Rows from block 5 of the text decoder of a small image captioner, named by matrix and row number. Rows with one number belong to one neuron. Each number is 500 + 50 x the weight over its row's rms, rounded and kept within 0 to 999. All counts start at 0. Numbers have three digits each.
After each neuron's rows are labels from the 100 texts, of 14976, where the neuron reaches its highest value: "fires on" is the input token at the peak. Only what is clearly more common there than usual is listed. The data: regions of photos with short descriptions (Visual Genome). In brackets: how many of the 100, against the usual share in percent.
# fc1: MLP up (decoder.blocks.5.mlp.fc1.weight, 1024x256), inputs 0-85
# fc2: MLP down (decoder.blocks.5.mlp.fc2.weight, 256x1024, transposed), outputs 0-85

fc1.471:491423577457489616483495460508493485317470472459505471492564511494456506398400483515508505610479481435529508493484461471625518534530503426491410561573499462559431512518523493501518571488387429457535519577445540513458516532494533560485492527431476531442443466
fc2.471:475478451484496482420482530555558452509533458471503516446438477597422416523532532595461582521523514603518469475447464608490486543459463420523469493464486573581490559497506603457590537498445436528485498451479442517434527491520543528447479515465475527476443445
fires on: "are" (8 vs 0.4)

fc1.176:550624485367469466467486525468610502528544515501501460458496447497479460509528431549481500597414575568385445380455496522498456500477587427566571452515460426466545480523466559516482598581516466466484423558567508469572497434515555541498479502474463499485549546
fc2.176:520506534671570552584474573451412494454570454517454490535526522502481522415449442482575582450522486501560447468442522455521522510403499514490526496494469567449604418552433484481480441562541541470530449472430505441539458476555555612502491499585419443418454578
fires on: "is" (72 vs 2.3); "are" (7 vs 0.4)

fc1.290:526466563433528559489610414438537484557554486584461436454468473379554555440448554515458437530465517495395494458478512496572405397574542463503449550553499475524463555555443505515494484515525524481514517586464409482443504474527500522461473471494571567444511578
fc2.290:443506527604488418493445442496536462482456463541508495556549527444563550483595539647566527516540602553455538509474419508558547445557502503434530500469590454525485421528501590532468432487570560550490531630549490480442492479558510456486418542526441534434472441
fires on: "is" (18 vs 2.3); "number" (14 vs 0); "says" (10 vs 0)

fc1.453:500558537450585481538533391427478499465404468481494467487503537501490540502507482525495474483524662450403510483479469568514465492528474459460451566552515555506463522528404434529546462505525515505401493557497408490425514596463506536514403610593558556530387463
fc2.453:445516563738485510520488516499509512464492438457532604432449529495478461457550446484520490467423462424499475479447432467494571549480527495477518486468488457432574590495477461504490518547506424494493538458470499480500529504552437578516436605516494455515490573
fires on: "television" (18 vs 0); "tv" (10 vs 0); "screen" (7 vs 0)

fc1.194:505496600489469502506498455436461509468395466488525510458550509539620595474533540406533413551500560395464517526495458405539512476602496531446420530473524447505448515499458368559492539484453501484503527514556510534464475565551431482416524470531508519491457536
fc2.194:447452516664522534459527556505544587486495469534446477477515533451493582474521533453470468490406500573544551486458522503560551455478484478537558458473502489423536548497525540467499428440442545496543493444499506465538441543520484484564469392472540487491447503
fires on: "the" (23 vs 5); "of" (20 vs 2.1); "to" (8 vs 0.3)

fc1.399:651537512437568511582546404421505483424456494581525495502563497433538537476564483461517468526518571479378481477412403531495376469574574469525448532559441506527433514558449453539481477523495466468495470512455440478423501545504520564487459556525555553460431468
fc2.399:527474545616585471539486482476486408405460494542563491399517547532495523516596495446550465447541377462454400472450459447425549565544576512553504446525458535487458557522452445528552496460576500482529535509495500436442598536496462569614489558545481516566481465
fires on: "to" (62 vs 0.3)

fc1.319:514542556505479560586481590485423481456505499578405533525531556418568589452564456429541468544522613538501491523502423419583553445436497542531485479493525492464493438515430470440499433445444559540618504496510477423487490579535567486382537496572445435491433517
fc2.319:413462536350517466482486480526496496514537480467465456493563431428418466491441520558434488552428456494458449504465574406508421519459518434564546472536504453569525441480529566495557506498489536484478559492600400532527513479450516553421564483479512477447449555
fires on: "a" (21 vs 5.7)

fc1.2:521520543460450493440647475536556463472589496530467479498501449496570550488473484499473460564433552492438476475449547508504476511525511459566468548561515433558491481537469529572455504485489461492510549554525414465539489447560530452493376502475529588481493532
fc2.2:460457469633514432499466409518497458509397508497477505459603486404486491512626495548536515405525510494429557516438417584497519425523490549373512538483559555505529498523594528449531469525517574560423548618493529563435553507587515464492469505486482545558467459
fires on: "road" (19 vs 0.1); "street" (14 vs 0.2); "bus" (9 vs 0.2)

fc1.88:441439644454433511490567439459475421553472537547499439509549509474509617470548487446497388508539545516486538494527480479600554464580425519497395526524528502470431490577464450445527466395458524414485509517548435387447469586571480499481545436528590549459334518
fc2.88:623461473559515561508563526415562496612506485493498568485483439533600448483465530469443593490460481415504551493445489476479523473557512465578396522490505493540515529452512423612448463550458510511488443468516545608492478467494538452484530482480536565473585514
fires on: "of" (49 vs 2.1); "holding" (10 vs 0.2); "under" (8 vs 0.1)

fc1.213:556514495498484486588519413472505551462369449473476498483576509519598443535442485436576478527546545403546412505481491520432503569474546498526471558486535350505444388488495490587466525508558447519550506498390531542497506567505422513511476604564535453536539478
fc2.213:486492451381584466466470523507614545529531538506608487459551468445375505420481493576398509472483464513571422573515538553535572573554569512444532553487451501481525476498515459546546454503555492587440582538484469477460456489419561493524536505552548505478501490
fires on: "with" (17 vs 0.9); "in" (15 vs 1.7)

fc1.63:573586613369555485459485449469542557467506552498563500522429483477475519496536375507527424570449550508443495390537449560581475517563515447467544520579459418428495514558454512550518571531482520450464442562497424486541473499498509539513468536501499543495431563
fc2.63:540516559434576589570513560417555536477530428567513495521482554501546505457491437463569604549444524571527443414448476516565497435475463506476511451483443559413539402503456562398413527612477529443481351492493482443566423470594534584469456406526473505417463588
fires on: "light" (26 vs 0.2); "color" (26 vs 0.1); "dark" (11 vs 0.1); "visible" (8 vs 0)

fc1.420:503477542445521575434555477508501575351424530557531519499527511589519482497500460444569439502509570500361413487441444500476514429470524418497529433527496450436486424586431406454479451460495561429581495508527471429512504498529497478396479488498483462440422517
fc2.420:444490448548355527479409445472557509589500462425417563515418477607464434502528522507491460438473546511550499522499474586473510552475404520576495523559584517550474583492530517526554590418501511467515547448497558480464452557499530556525537537499540564506425470
fires on: "baseball" (19 vs 0.1); "tennis" (16 vs 0.1); "food" (13 vs 0.1); "soccer" (12 vs 0)

fc1.96:461525558488469506625591483457408496443482382527537467470549503478541646486450550476568482506613500461475440500456446517509472487464590504554365522544486552437451449502430381440461484535470485515509481467426478535392551562507419475500493535479502486430425500
fc2.96:506485470355577546538511364485434455474509509498531394557494459490530483588481439512540502565503528533466543544515581503514425429508460555534578530501476494516524423557469570526468462521489551494584535541502510569478517440455532512490389430485432462484568456
fires on: "black" (22 vs 1); "roman" (7 vs 0)

fc1.480:540470604450515523467567461515509519412498527519467478500488573567444504513499443465589525526489529495429555485487497556556500452472511412470465465534497518410501397544332520436524507452486551381468428519509426416524484538580552484466440456478517521407444517
fc2.480:536501493520491513515492497507539463544549574546470455468621540482551388544493446479561481416543409413458574504438390491437596445512523474521508584482475508530540512419545485608449565511603438588416471568506557522475496464586471429527545438455511539597506546
fires on: "hot" (51 vs 0); "of" (15 vs 2.1)

fc1.706:470477536424469536491472402468532465411513442520520442535547462400433605500608492430527503535356545489492484518533516441553503541524499520463460521540529422410522494586350524473560527467480473506516506543500488487520479433486543574504459459490399490405525574
fc2.706:522459369610458501500498506605494520469421554531606485536524488539488457614516541539499505444444446572443509547541580484446525432513482525518545472464502436536536448478573480563449578414505472594401545466574533532444476524448464484450508511560432526552479532
fires on: "white" (41 vs 1.6); "t" (15 vs 0); "multi" (8 vs 0)

fc1.150:494556452463478552543526527423563415466560474628504526500478468481573415658525505523583471482473554585440505449565453581429488488419534404517443500524473546419565467547488449462357552483486457475545431538476543387501560528547498515496471441482442555446500477
fc2.150:476445448652507494460404521580497557462412536576437537507551559492497400483563464512527498469545525566505427503531456517467536514436506557514565478440428491495508491503473526494449494560573502432516481445553491399579512521536498494479524433508468495446465465
fires on: "black" (18 vs 1); "gray" (15 vs 0.2); "an" (13 vs 0.3); "grey" (11 vs 0.1)

fc1.554:535593495485481484542540539489594463498531480529445548502470468427604430508447531528601535479529525497478533439552494566566440358487579436585483485509512436397472492489533456455362550542502428427546413578363561390524497524543571497441480496462548592487469450
fc2.554:500526424436468498482551515561573506472618434538446439494543457543510411514501439645442587459467549543506532543531535587465538396545488464516569501514477608543556522543556507462501548559489434571438548562552551579542583425488626565466501433395436570589527572
fires on: "the" (14 vs 5); "a" (12 vs 5.7)

fc1.77:485575543455438477503480425475480585405514553486541528546525463555464559437471474488534447558427555513427433429527440441493443484609562449453537465547474335467436549573451411486472463468437460443513458556469498464506474516430482431491485508503540491477410557
fc2.77:520545411416425473460518458517468440604544437440533528478449472576355431496453512489447468486443498415525515533460541473486462470528529469472436554505525557582614569487505414522529536506484429500431517479565519601537579513446475504519528515477484525566535502
fires on: "water" (39 vs 0.2); "snow" (24 vs 0.2); "white" (20 vs 1.6)

fc1.711:539517603443491505446507421387433558417347553463496440549503542490499558505522464467530476505423555545476549452482459509519375461495616400490528501517495396425497493590490486444394527553515524405485440566512485452543503517537435533449489578498497534514519515
fc2.711:414536504593521589506409426427452449386530539497473493544618414545587466431439453466485570463503438499510588509441466473526587496444614571571421532537531527498479454514517449462448519398431447479517404448479541578550511501541539439501511438466518469477521540
fires on: "the" (79 vs 5); "tennis" (7 vs 0.1)

fc1.338:534438597451460483527463510385592492557486519568481458527499522521526528505549503471539548521472529549449429389448500505516504427522451473510496469563526475467486382544519534499427440560469527497594411533527506382498483447577555528420442485482507462459539488
fc2.338:497471501581566560468394519371543504497524577490574485568473463526549534526587495446530532398495507550475457409588446467524485525541428571396517417451466467549548507496492463422526473549465452576505445478474496452530417527583426480561429417587513557455541480
fires on: "black" (29 vs 1); "white" (17 vs 1.6); "brown" (11 vs 0.6); "baseball" (7 vs 0.1)

fc1.388:520465582487435605532538428439517538463509476513470427600397479564560545613472478491559549567457575509511582522516522462566496490470471493500466534505527474456489441479430519513455549450431458481473448538527473443558510463519483534475528502539480481478536531
fc2.388:490468572999515470461528536551502486518437497524473475487449520513542501512470485546557479403495505508510428491541490532488487476483449525531537448398550538477549465496564520455504461502463562535474521466527523502511455448524533459495513459436477489539506511
fires on: "on" (32 vs 3); "in" (28 vs 1.7); "front" (11 vs 0.2); "wearing" (9 vs 0.6)

fc1.212:557500554480454535543580462410497506535410431533485513482479566477573504400539425417627364492457553378447442489452533499527521391584496522492445546528529418462446483514382491463458526526535421455529536523504515358492508545565450542421423564570529545525476463
fc2.212:526488548701546533567562515480425509443494510581504434535560552500546546447442501394537454420569497404523441446470421506506440537504545633489416499404429494512419453468469456479443449571505425418555456391461488417494474570539424486527490479540583499432501488
fires on: "wall" (19 vs 0.3); "face" (9 vs 0.1); "table" (8 vs 0.4)

fc1.750:544504583500447424591575387465568518508435485586455430540468438527599547579470464499487508531521572529519507534414533503536535524496474497588456571495540384509479444514478520531495447520490446507568443496521485451541525555483559483512510464493549445550505456
fc2.750:480522643783530503452461522548472504537461426471498487444483585484527565438497506399539480500474467418548479470539557519484459483505492553481480495434458518481527511367516499467555526465491559514550521488520477487495481465554474450511465503503478561469463484
fires on: "in" (46 vs 1.7); "on" (44 vs 3); "of" (10 vs 2.1)

fc1.549:563494492428471593513510501472504519504475441574565405425500588360487505496565449482464405529543464440444442452551532478611500401532502480472439541540487551464423406627477454445461512495489561433549422617449522499561437540611542570465398486475487525425495480
fc2.549:565482620593552533590529534511361490474550558596486463493545480492552514491462580422518452478520479391485646548503481470491535468507539561497427472436465507508533482400443390419467536431511473498489542477517405503450536607510481467469491458495554519498508498
fires on: "with" (44 vs 0.9); "a" (21 vs 5.7)

fc1.361:482481560496491510519462545532479491413426567545462468556511568405503600504596440384551403532595549561505536517542529486497543435506487528467493446487522434367446429523466539419515439438484590452621539497525506361520475521526571466416475465544483478494382494
fc2.361:466457436373482522457517471541519517596505517473452443518484543481447500472471498537388523527525505494435455471491589450544445538440463467555520496532520521514522464502473497502620458517515520523507600481605434481572524467431541560424558469524525482536446503
fires on: "the" (28 vs 5); "round" (15 vs 0.1); "green" (10 vs 0.6)

fc1.662:461541541492425540534542533482427443440499500420376456503499428523499515570434528511497500613590563477461565491430526537501484546460495484528430505502568357507466446484405567512497546478487385465582519530555529420483519551479523464495476544521497510578533489
fc2.662:453509455816491405543466492529499504510452370454437494486463512491526497570564480471470493432527494515506454593501622489445451438445467517491547525471510509474423518437564468552494382479533541570437508530480447550534486458495482489498493581482494518563549435
fires on: "tire" (12 vs 0); "pizza" (12 vs 0.1); "on" (10 vs 3); "wheel" (8 vs 0)

fc1.713:548521583377542510482539478455523572418514506501535476442421473528476569502530434503552441578486570483378519428513462530559495476525506489455502481601446424401505470552459542470546575476447472417475445578472412494504467501536476518504470504498472503466438546
fc2.713:518588558332506474494499550397619544493443425502509558498423540502578526467521458488478536560472500613498435469490467518600556484461501431502491463520521482387533345564536577425473571563496534447564401547619466489523429527577527532480510438524491464414547563
fires on: "color" (27 vs 0.1); "and" (21 vs 1); "visible" (8 vs 0)

fc1.73:427509532458553454505533331434447537554517425474498463423490511439555499485489541551481446510488462495401560443466486599516422534495528371503469505556474441487484546553486516407421464508578397461466460551518533439537503550564444535540501579519599586475540535
fc2.73:433591530384477586533515552499457515466515515545422504542517453489415448445448502439473446496501483464509563530416544487550594415448469457557552465575507473474501402535440521473523510438481540407527546438496516477584502499482449578450476525531509428548596516
fires on: "blue" (39 vs 0.7); "black" (19 vs 1)

fc1.154:541471593479506498452505535470514530529378507551468540563495533556490449487398376483552521489600537412469405445395496497533545466500520513512518483497541537520508508493466451461498445557449526459610479477417539487549506512515551559438497498538511421551485499
fc2.154:560503423650554430480442562506568461554562463471538484472524443493571543479562592570528509404453466481556552502482543528463498572533539570508434438450440520476537512447430536569534494436528480531497477434418496451495446549593432408532423501570492513405476500
fires on: "brown" (11 vs 0.6); "cell" (9 vs 0)

fc1.139:469515523443498511499476438474498503418490411567503420470590512492455502481491450437534482536446493400367502508420501496578538493544536515440551528527447472438486376552313447412514541464507517463484518556497460438499505498498513548401423518426518418429478549
fc2.139:423503476542455495562486442517568486530488544466497523535482427562569402583488430497588502544588510462456491417510439565498507576459466471515541515464481542535467564513490504523487557488551391510494517455553587565471578454480569406621566440396462539527580512
fires on: "hot" (22 vs 0)

fc1.220:465445561453460602514557486494537428456478480549492495527518512530517517487498478420501390543527593511433498518480517495529512456497463500532447464508551452452517452538414469443542482408486454509592558583543485471496521527448556462409413487523518449467394475
fc2.220:441441466419506528463458409507555468508461455401526473545460438535566444446474496557493558564495486509508569569481473466535533511503493499418526524588501522575470561518485501491498486603540409576400539536458510624576495495450543586534531544535476526580543418
fires on: "slice" (25 vs 0); "food" (10 vs 0.1); "pieces" (8 vs 0); "slices" (8 vs 0)

fc1.653:527597628402573476482528502458513526478506511495557474429449496474497516453539400480521380564535508452428491389531417503599520523536498486432501441591427465411465503566457507490515555496516469441473470559510417501512469525489481507554505505526540521462482543
fc2.653:525520573518571436565433504454557601431425356406432507523487581461496550489501449460606543535474548552470452497434486558621510484474487468439546543520445518399549386505491525509474512571502556489526369562571439499527430431584511564438414492575459493359493548
fires on: "color" (33 vs 0.1); "light" (13 vs 0.2); "t" (9 vs 0)

fc1.677:522548547469545500512494466461506477389463483521504409384548526548558512502568450433559429495516579545470435465467435567506505438495540442470439541553428520419405489550476483484468543551559458437505510523522363430459521636550448514490492496508452551467470434
fc2.677:499534524738474520554466536506528422432475540578610431501430522517509494497532518471562495496498491511440617476513414491561533444524542494463464549456474545428534448497468473424487488455463504516423434574520523475464560534638511538509431424431494501465506436
fires on: "black" (84 vs 1)

fc1.131:568474478436509583577570496528556587425496450574461521574511533406527464494516472446514530527413485453521479513456563594488466497517593507479460540535469498437478486556463468411479542396382467451553494603436446495498468480560527600382436479550495518438423490
fc2.131:596418445631480498515424480475495518483609448530486451465528548465457449466550525493486486496446420448460537547555509496511507472584496612426462479486498427533498502535413510507559540411565360464491564567509408514527473503445416469534526544543540520484511553
fires on: "are" (24 vs 0.4); "with" (21 vs 0.9); "of" (10 vs 2.1); "is" (7 vs 2.3)

fc1.98:557546525417513556478584475490545534501439491478499514501423483431449503479565425500446487526474564495481457451532514576515394460486536460430412545527557442541474471578506468539513486573424458460542481582483423502510457581484533479472465543510530509532472441
fc2.98:626568490522496569559545441440468549414482521527543497466552583523492524451525446417545587569537571430466459435485486457472485526583542497497481513529540438479484531626489493498476435454604460482610438600404520477469516470495480514503460558534468509457469525
fires on: "in" (29 vs 1.7); "being" (12 vs 0); "to" (12 vs 0.3); "for" (10 vs 0.1)

fc1.558:492522538469499516424589410504513567413355527533598483434545517523583514461511492490484406520482534469443470450560484514559437460537566466423407509516482480458427550579558427432517495489487449438510490551498387491489495597551392486515579542485571581451432503
fc2.558:552513400774407502459511500516527452534487408470489529497489513533444561472552465547473559504412541498514588478484520483446470509573545468545523516467483481560490466457497593502542500503493474438562455494496529542502504449517400548513524549485503490514446499
fires on: "water" (16 vs 0.2); "holding" (15 vs 0.2); "throwing" (9 vs 0); "tennis" (8 vs 0.1)

fc1.266:513588559367582492480532431435553571416536486494528410433501462473509488471529438481502418535466536483409491386460470528591510501530558437438499480612436404468446489573486501534513531513535484460455462552548396526543469560482520524543478540525523494446543540
fc2.266:477559496412514460542470571502499566430496455457461534532419533479534552491568479599494516542502496654490440486426431487587492501408493469486537530516488535445509410513513531481415506598534596527470387525603476508515457452565476516495482490544464504424502526
fires on: "color" (16 vs 0.1); "t" (16 vs 0); "visible" (7 vs 0); "light" (7 vs 0.2)

fc1.651:581530548491520464511594450491532543450394501601436461571397441532595546501449479512477482547582520513525537491533483427609499455488443470556410458508491433521413487484457403510491481453369489498520477501497503484504505590467527471498536479527566464498393462
fc2.651:510482568645555451478461488598493591445528572478524527365488576467530556477489501506476504504573416408602573574506458526536558505486519521486492522454387500544525526493499577477588483509533535462309487478431533528442449510537525519657435436435512483491558409
fires on: "on" (89 vs 3); "in" (10 vs 1.7)

fc1.409:517475554502429528421533501469487528441526545548509439506505468498570533540494457462605406558577498489498549536437485540515564504555465501557436554499503379465449459460470512547404571427472495440531483485550539354550492472555483456474500477555464510477506526
fc2.409:504532444870511432491534496513566516518419461522480501518442534505540577501504481469508485406444508554569411573493500474531520462503539489487557458461516529446530432494589464447531430459492622530507501461488461480492537509530502506508577496403449505500459483
fires on: "the" (25 vs 5); "on" (22 vs 3)

fc1.456:514482616494468580485525391479591512486346487455508517478459441516508519488460516496528485555476510367512492485481561610544534422523521479486486567543477419447539447514501535472518548417446462436466485558485501499470522502523513586471484483476526490476452563
fc2.456:516511494998500499499500539511519494570494480503507488508523532448538429458484498487529608489473499508484451519440503438478468503492459504538530511418505457562428489459487535532504458520480509534436474508510494520467501502498500515461525491502486457578536526
fires on: "leaves" (14 vs 0.1); "are" (10 vs 0.4); "leaf" (8 vs 0)

fc1.397:524569489431477522497481478444582484427578493545539551459497474478489512495569524509525466560424552524359433464480527492538578466511568421552534514524464433399592465568471484466465538454483452547489450607528515377594529513562514576480459481509447509454551519
fc2.397:520472360657488485530507522492440489486478513493546564511469508586569447478529525474535486412390417412474487424517516427478525469431524468491551467463546427543578474530574531584441470517496519512531516460483569536476396449495527502460520507586525538572518564
fires on: "is" (13 vs 2.3); "tall" (8 vs 0.1); "and" (8 vs 1); "green" (8 vs 0.6)

fc1.382:510435571440438443506498456465546498470475503428455471481506478485574538427494519519617508537487478389516505476455462580495512531513456458494416486572591476502493486527482461608496555564438443474504499579436461485432493499558505543372459540472513607507403517
fc2.382:556544425549520424495490460473598475480535426560540527478558450575469465441560454487571540487498508469459537549490469466433471538565497515480461534469466558515475566500484542506552523494472428535440552525468536451455540548500452525454498418531533516461432582
fires on: "flying" (14 vs 0); "of" (7 vs 2.1)

fc1.127:554487548433427474505431512385475528521443452525408458418498484436527452513480461433526437502468574513428491513450493624502452436527541410501572558546483512412448507483469419506384561534517527482463442615476488460523519471538476639367501498487516578521539471
fc2.127:421540487738424408484567499501513458431501498522507505544539423482621502455583587496480505494507458519521562494507497440491501494464551525425423523435479479528450518457484503526478529548572463502528597559524400443389535469527425453545518544539540558424442571
fires on: "a" (20 vs 5.7); "is" (10 vs 2.3); "sitting" (7 vs 0.2)

fc1.606:513490510465539573612558501491534505468440424536527513508473518464543497533501472477518508594444562512381471480567531578482382466499552461529522475506474516451449538544483498468456470501427405405544438609495409522555482480526472560449461511476558556487439496
fc2.606:529489474470525615549506487441499443468470421538531549469545481492497549450539516513475505529525461515386404447486462407465384508622530459595460367569515557514495566497490419403442495428523479519522497484498511482489573473494433504528412525536489584509386529
fires on: "to" (27 vs 0.3); "with" (21 vs 0.9); "has" (10 vs 0.3); "wearing" (10 vs 0.6)

fc1.207:495500564454484530504471502411606442492490419580436527477543460503511500450526511525443496509511538476372526488374450578478573483452597515460459462536477514432480416486484533436485495568521556479544452550531491475434534433511522587446483471511492375419549519
fc2.207:434428509567476443436526580431467489493525451468585575432598540563507506427500531525556478554520548495451530424518368477521433531550500473441504505426420443515497597515451563467513506540526381618453512489549423517423533475533511407564512457545492628446527499
fires on: "black" (17 vs 1); "is" (14 vs 2.3)

fc1.180:487434590459489530405482436456512487476447593463504500483464468617484489511508479485562407559583497507513513493461454527561515473497446451463380593537486508486515454539476506533448542477515502462433495499547468369497535549523465494528477534599432449447410492
fc2.180:448464479863485440534460559506523475498527509535481574516467500550589504430495551489576557502515498569491516528519385477484545454520409473508537367413542509463505483440563566495527488489468560532556441512486514512528412471537486492450506504475418512553425486
fires on: "blue" (21 vs 0.7); "green" (14 vs 0.6); "black" (14 vs 1); "umbrella" (13 vs 0.1)

fc1.75:523514614472523461486571520431536425496463464588481518542518436577599495524467497449612466484575541454459483486425483533465449408541456417456416468490546495465426462498493535529446487461528500424436523493493520457390529472564494511472425464556489535469503546
fc2.75:488475494541524419498481525475531467540534495475515446363483539458460522519562438549504416369528506536573346462535491511571519606444457516473508562435473513466502422531443599512598456517530577531454500455482530443502533569533477400607429518483475510481506522
fires on: "side" (13 vs 0.2); "top" (10 vs 0.2); "area" (8 vs 0); "wall" (8 vs 0.3)

fc1.282:478548564492428417466585509521616499487522488570569507488579521494582532573526472531573471482466508582485444471525546586474458517499539524560471480480495482374447542474541488497470430623521478456490496554486483420592473474491466481456443545490473538517453490
fc2.282:400532516506557589531478454532418545532529460488460429502461527523422637494483490508419522504448457467487437437607556419509545611453586474544536452487374543551582422528516557381570444515456490501395554474598537536594453464475516454543521430527575442450582521
fires on: "black" (13 vs 1)

fc1.187:529501558384575528486565477513528519445457506523533463452449440510516595495555443522512427575511513436411516444453503558550557484549471456468477445606451482446524409533493540477536538381463530450461481571493456482473482467561471527484423470518491498457449539
fc2.187:542548565433470500458520506403627562559449413544512540503387532531581508486510411447491503568484607591475484491481494473527494459465440465517454440462544503447567395474480566473468572578470552502543438555482444465490452441539461467442441436550508519373540544
fires on: "color" (28 vs 0.1); "leafy" (15 vs 0); "visible" (8 vs 0); "palm" (7 vs 0)

fc1.538:524478506461499456486537410544643526421448486437533502548480529429501446535506464514578497560401497518491531406554475535532405482482605461553539449491509403400538470553527575468462499544502474389553448623375449460555481555494461508479483484454508511460415452
fc2.538:491544517467500538503447474480453605428470463487559385436447506482541453559475458581419531530517500479477513479442632544490525392551535612548536590499400508550487512500476465533480557468500466567399556499591488552563538494519523440453500525394459493545604518
fires on: "brown" (22 vs 0.6); "two" (12 vs 0.3)

fc1.581:517567544400549498486491479500570571508479484474500416506444493443454481473527402531489442561466542462386502477493464636537536479512513483463571448583447408442508497554366545497551484441525495501490485586470450482489473471477557587510444477524555445500440529
fc2.581:496489501540592520592420561514497582455582498460493502474460541470487518450556422498544506516443473507501424459472548574593533479474488531379585470459385563433511428484487568451516500511446511503469435480523436484517370460561532502481464431609448584396586579
fires on: "light" (31 vs 0.2); "and" (16 vs 1); "color" (9 vs 0.1); "dark" (8 vs 0.1)

fc1.53:589491524460478494534473510509502549416440530474496506560564555491497472474479519500625524597540500426467521470472519573552467509574587464499470570513507428499458430492487543453430553469474467400552492605506494498552496498543497509457429537456473568494416523
fc2.53:523482483581497454544553516437441510518468466481503550559514546370430528539547514414579414470428420482456523630493501500561487531592590526434456469443487476531468521522458416524540504393476357530417549478500489519448497542520418405505459550526473508500464564
fires on: "with" (52 vs 0.9); "has" (14 vs 0.3); "of" (7 vs 2.1)

fc1.540:524556505429520529537542495554441524467446502408410457558528502507449507522618429489536502555599516524432514496469477506480442529471465447502489536566545499467467525549422482481438541591476457504490488557522484433540508565453505487490457605530439591550489474
fc2.540:489532466559536486554473496516479489442489500457491489542481571510522496433532484448534549474553478443523539494550434534538465488489483552427475511439571416453486476414454478486381520427577460552590424550448508382551470484546417473470471572551478475472507526
fires on: "tire" (18 vs 0); "back" (8 vs 0.1)

fc1.492:486458514452488502467492409486556575519511513447472523531428491515452420436467508514544505513422533452508536484476539464524439599488423511497430462497568404571463541527510610547486539495504354498541537530521537525493466485453517563452491501512597539445502430
fc2.492:504546479445465486554447507505425433493418489454486569505515387460517381499615479518478416546558496458464495501438460518518532480504496465455542575532475534449509541507515547555536527559537579398455573544529443503516493493480511525395494450553536538489478591
fires on: "of" (17 vs 2.1); "trees" (15 vs 0.2); "four" (9 vs 0)

fc1.482:486425558437424534471427456407503537528440434469538441486556536533529470538597451481510558487507549503387469515617526540541414461466463480498507560520514536454454526559474441440455463505479475490482483590481412412560472496553485616381496572543589537490498494
fc2.482:517544455513569475532530419542522505456583541489507601575491479519512501417537460603506486446580477520478469491522521454518511425585495492449419436429491473513477598481601529446476494460480532471482520535513498484426460502493468484549489565532589533518422517
fires on: "with" (28 vs 0.9); "holding" (10 vs 0.2); "ski" (9 vs 0.1)

fc1.576:558451599475414570515422551414439586521484543528421478532539558579517453511420449367548453538565568483478455476463519461516545527509484477556520517523491504474436486548443483459509524407496468431598495494501532431530535575516515531393509505578559480572503447
fc2.576:528482423843544496491535506577555496483479549511535526541495496544541468535558504601545522433391445517545520545563522500431521471514504539502481459413515519533550511374503578525510496526490515495424451431435503496499552474545456442546514499488494517500543512
fires on: "is" (21 vs 2.3)

fc1.240:529502512452525545523459520539468548502503643575480497583554573386442595475619433464521450512487459536421488489519537453514527440558471568423484483520490492460453484567482512427461471467427582504539506532448517394541455519568512615408494437556499503472478443
fc2.240:555497474500541486580478411468494529489468590582480408564556557479505478559419537447426458506416469473402491510466546592571550501559494467485473516477458483539447498421436508487558523446481420495467587412582477421512508555426569521422469445506572499493588507
fires on: "of" (49 vs 2.1); "fried" (13 vs 0); "sliced" (8 vs 0)

fc1.42:577497532477478613551431542416487476516395495480467564558514493491511418470528453392537557553529609441554469492444477449577445493453492485458514556528519506579514432493448552483480521495457528520576489499490583494486506583521537569375471520596477436482512488
fc2.42:457507511396565517389465437458483436594543471414458495490575360388443422487556594594457473549343487464426516475404536464492449537443567546462465583518492505513524447483535482533459550499463527530467581510538422510559560465532485479465491500412510584449530528
fires on: "woman" (29 vs 0.5); "man" (24 vs 1.1); "is" (21 vs 2.3)

fc1.233:569546549436546613531490430407519499408468495518504492506514537519506531520540473474527499557488606503390432449485414504540430447547531411497416506563486471479530512562446436501467475494471482458504442574507478379473479520519516568464464520517565546450437483
fc2.233:562553548585528431569468547503480479400521470533549439494518547521591526534558467451500397432466382422482417459508467503444583502514530573501501418482464571486547487531516407456472536500538531474483473553428437417467514475600436523599444484489522497486447421
fires on: "to" (37 vs 0.3); "tennis" (33 vs 0.1); "soccer" (7 vs 0)

fc1.594:461550532477467593547480499458479446400430539546396523583474496413519566488540478471520466517594595533507561538481476484538558427553504489448497446526503453370428450525467525443541420415469532418588539513515528458462514473438593489472518459585486455479368563
fc2.594:444452438472450597479565504477501477536513477507474400434441530548458459377496490537400428508521480476388421470516533539503476511456475506556503432532461478499545519486486542488599481513519472553511570526588470558480530485498511515508563454411528505463478460
fires on: "white" (37 vs 1.6); "a" (13 vs 5.7); "paper" (11 vs 0.1); "round" (10 vs 0.1)

fc1.497:539568509495498527499531557526515522362464498490425568505521457509493518446566435410546517519500536457499469522414523435543522423433513518486459535532532421495488472505437491473526539539460464494585585487460469469500498637440574444431453539583478441545435523
fc2.497:417407502471502538505510432575561528535497437498517472511521504570525482386410485527461491510506453415491456518495537490444478511510469491519576488579526521499541567522495517498522461512522463559523448516513494532516505365417517577556565403510563472502591474
fires on: "in" (13 vs 1.7); "pizza" (8 vs 0.1)

fc1.451:516525485445500454439543425478496549437500547509566478543533475532459540479457557559566418522532484475505463422491476392549536503586537476484457582599475429590441433530480399496473542415426457429490546486466494515485504540448493451520517554613573474482364484
fc2.451:430495575480415504528546472456517461535499575503557438525488540435460495582505520531482556586507508526518437347565542533491403619377495581549489492470516496485487542539490507472485506447511452517582506507511531517499502490414538622461567425470513424542417470
fires on: "is" (18 vs 2.3); "white" (12 vs 1.6); "grey" (8 vs 0.1)

fc1.323:623539513487415462497492497518522522499485400542391502530500515452468465496470507529532528526479511458439548516427549589554498474503675483555519559512473524426522413496470541446417564503500482438528492561427508437564535512546566607360498542453580457508495467
fc2.323:531517458412424555437526534529562510551509550500531356486457481508525478522593437540472461498394500530457529486482527448402631566522476579497490494485458547497489664524444477552592459564573381500439600592559469529480542476482464531554507461520458542492485590
fires on: "of" (14 vs 2.1); "white" (14 vs 1.6); "is" (10 vs 2.3)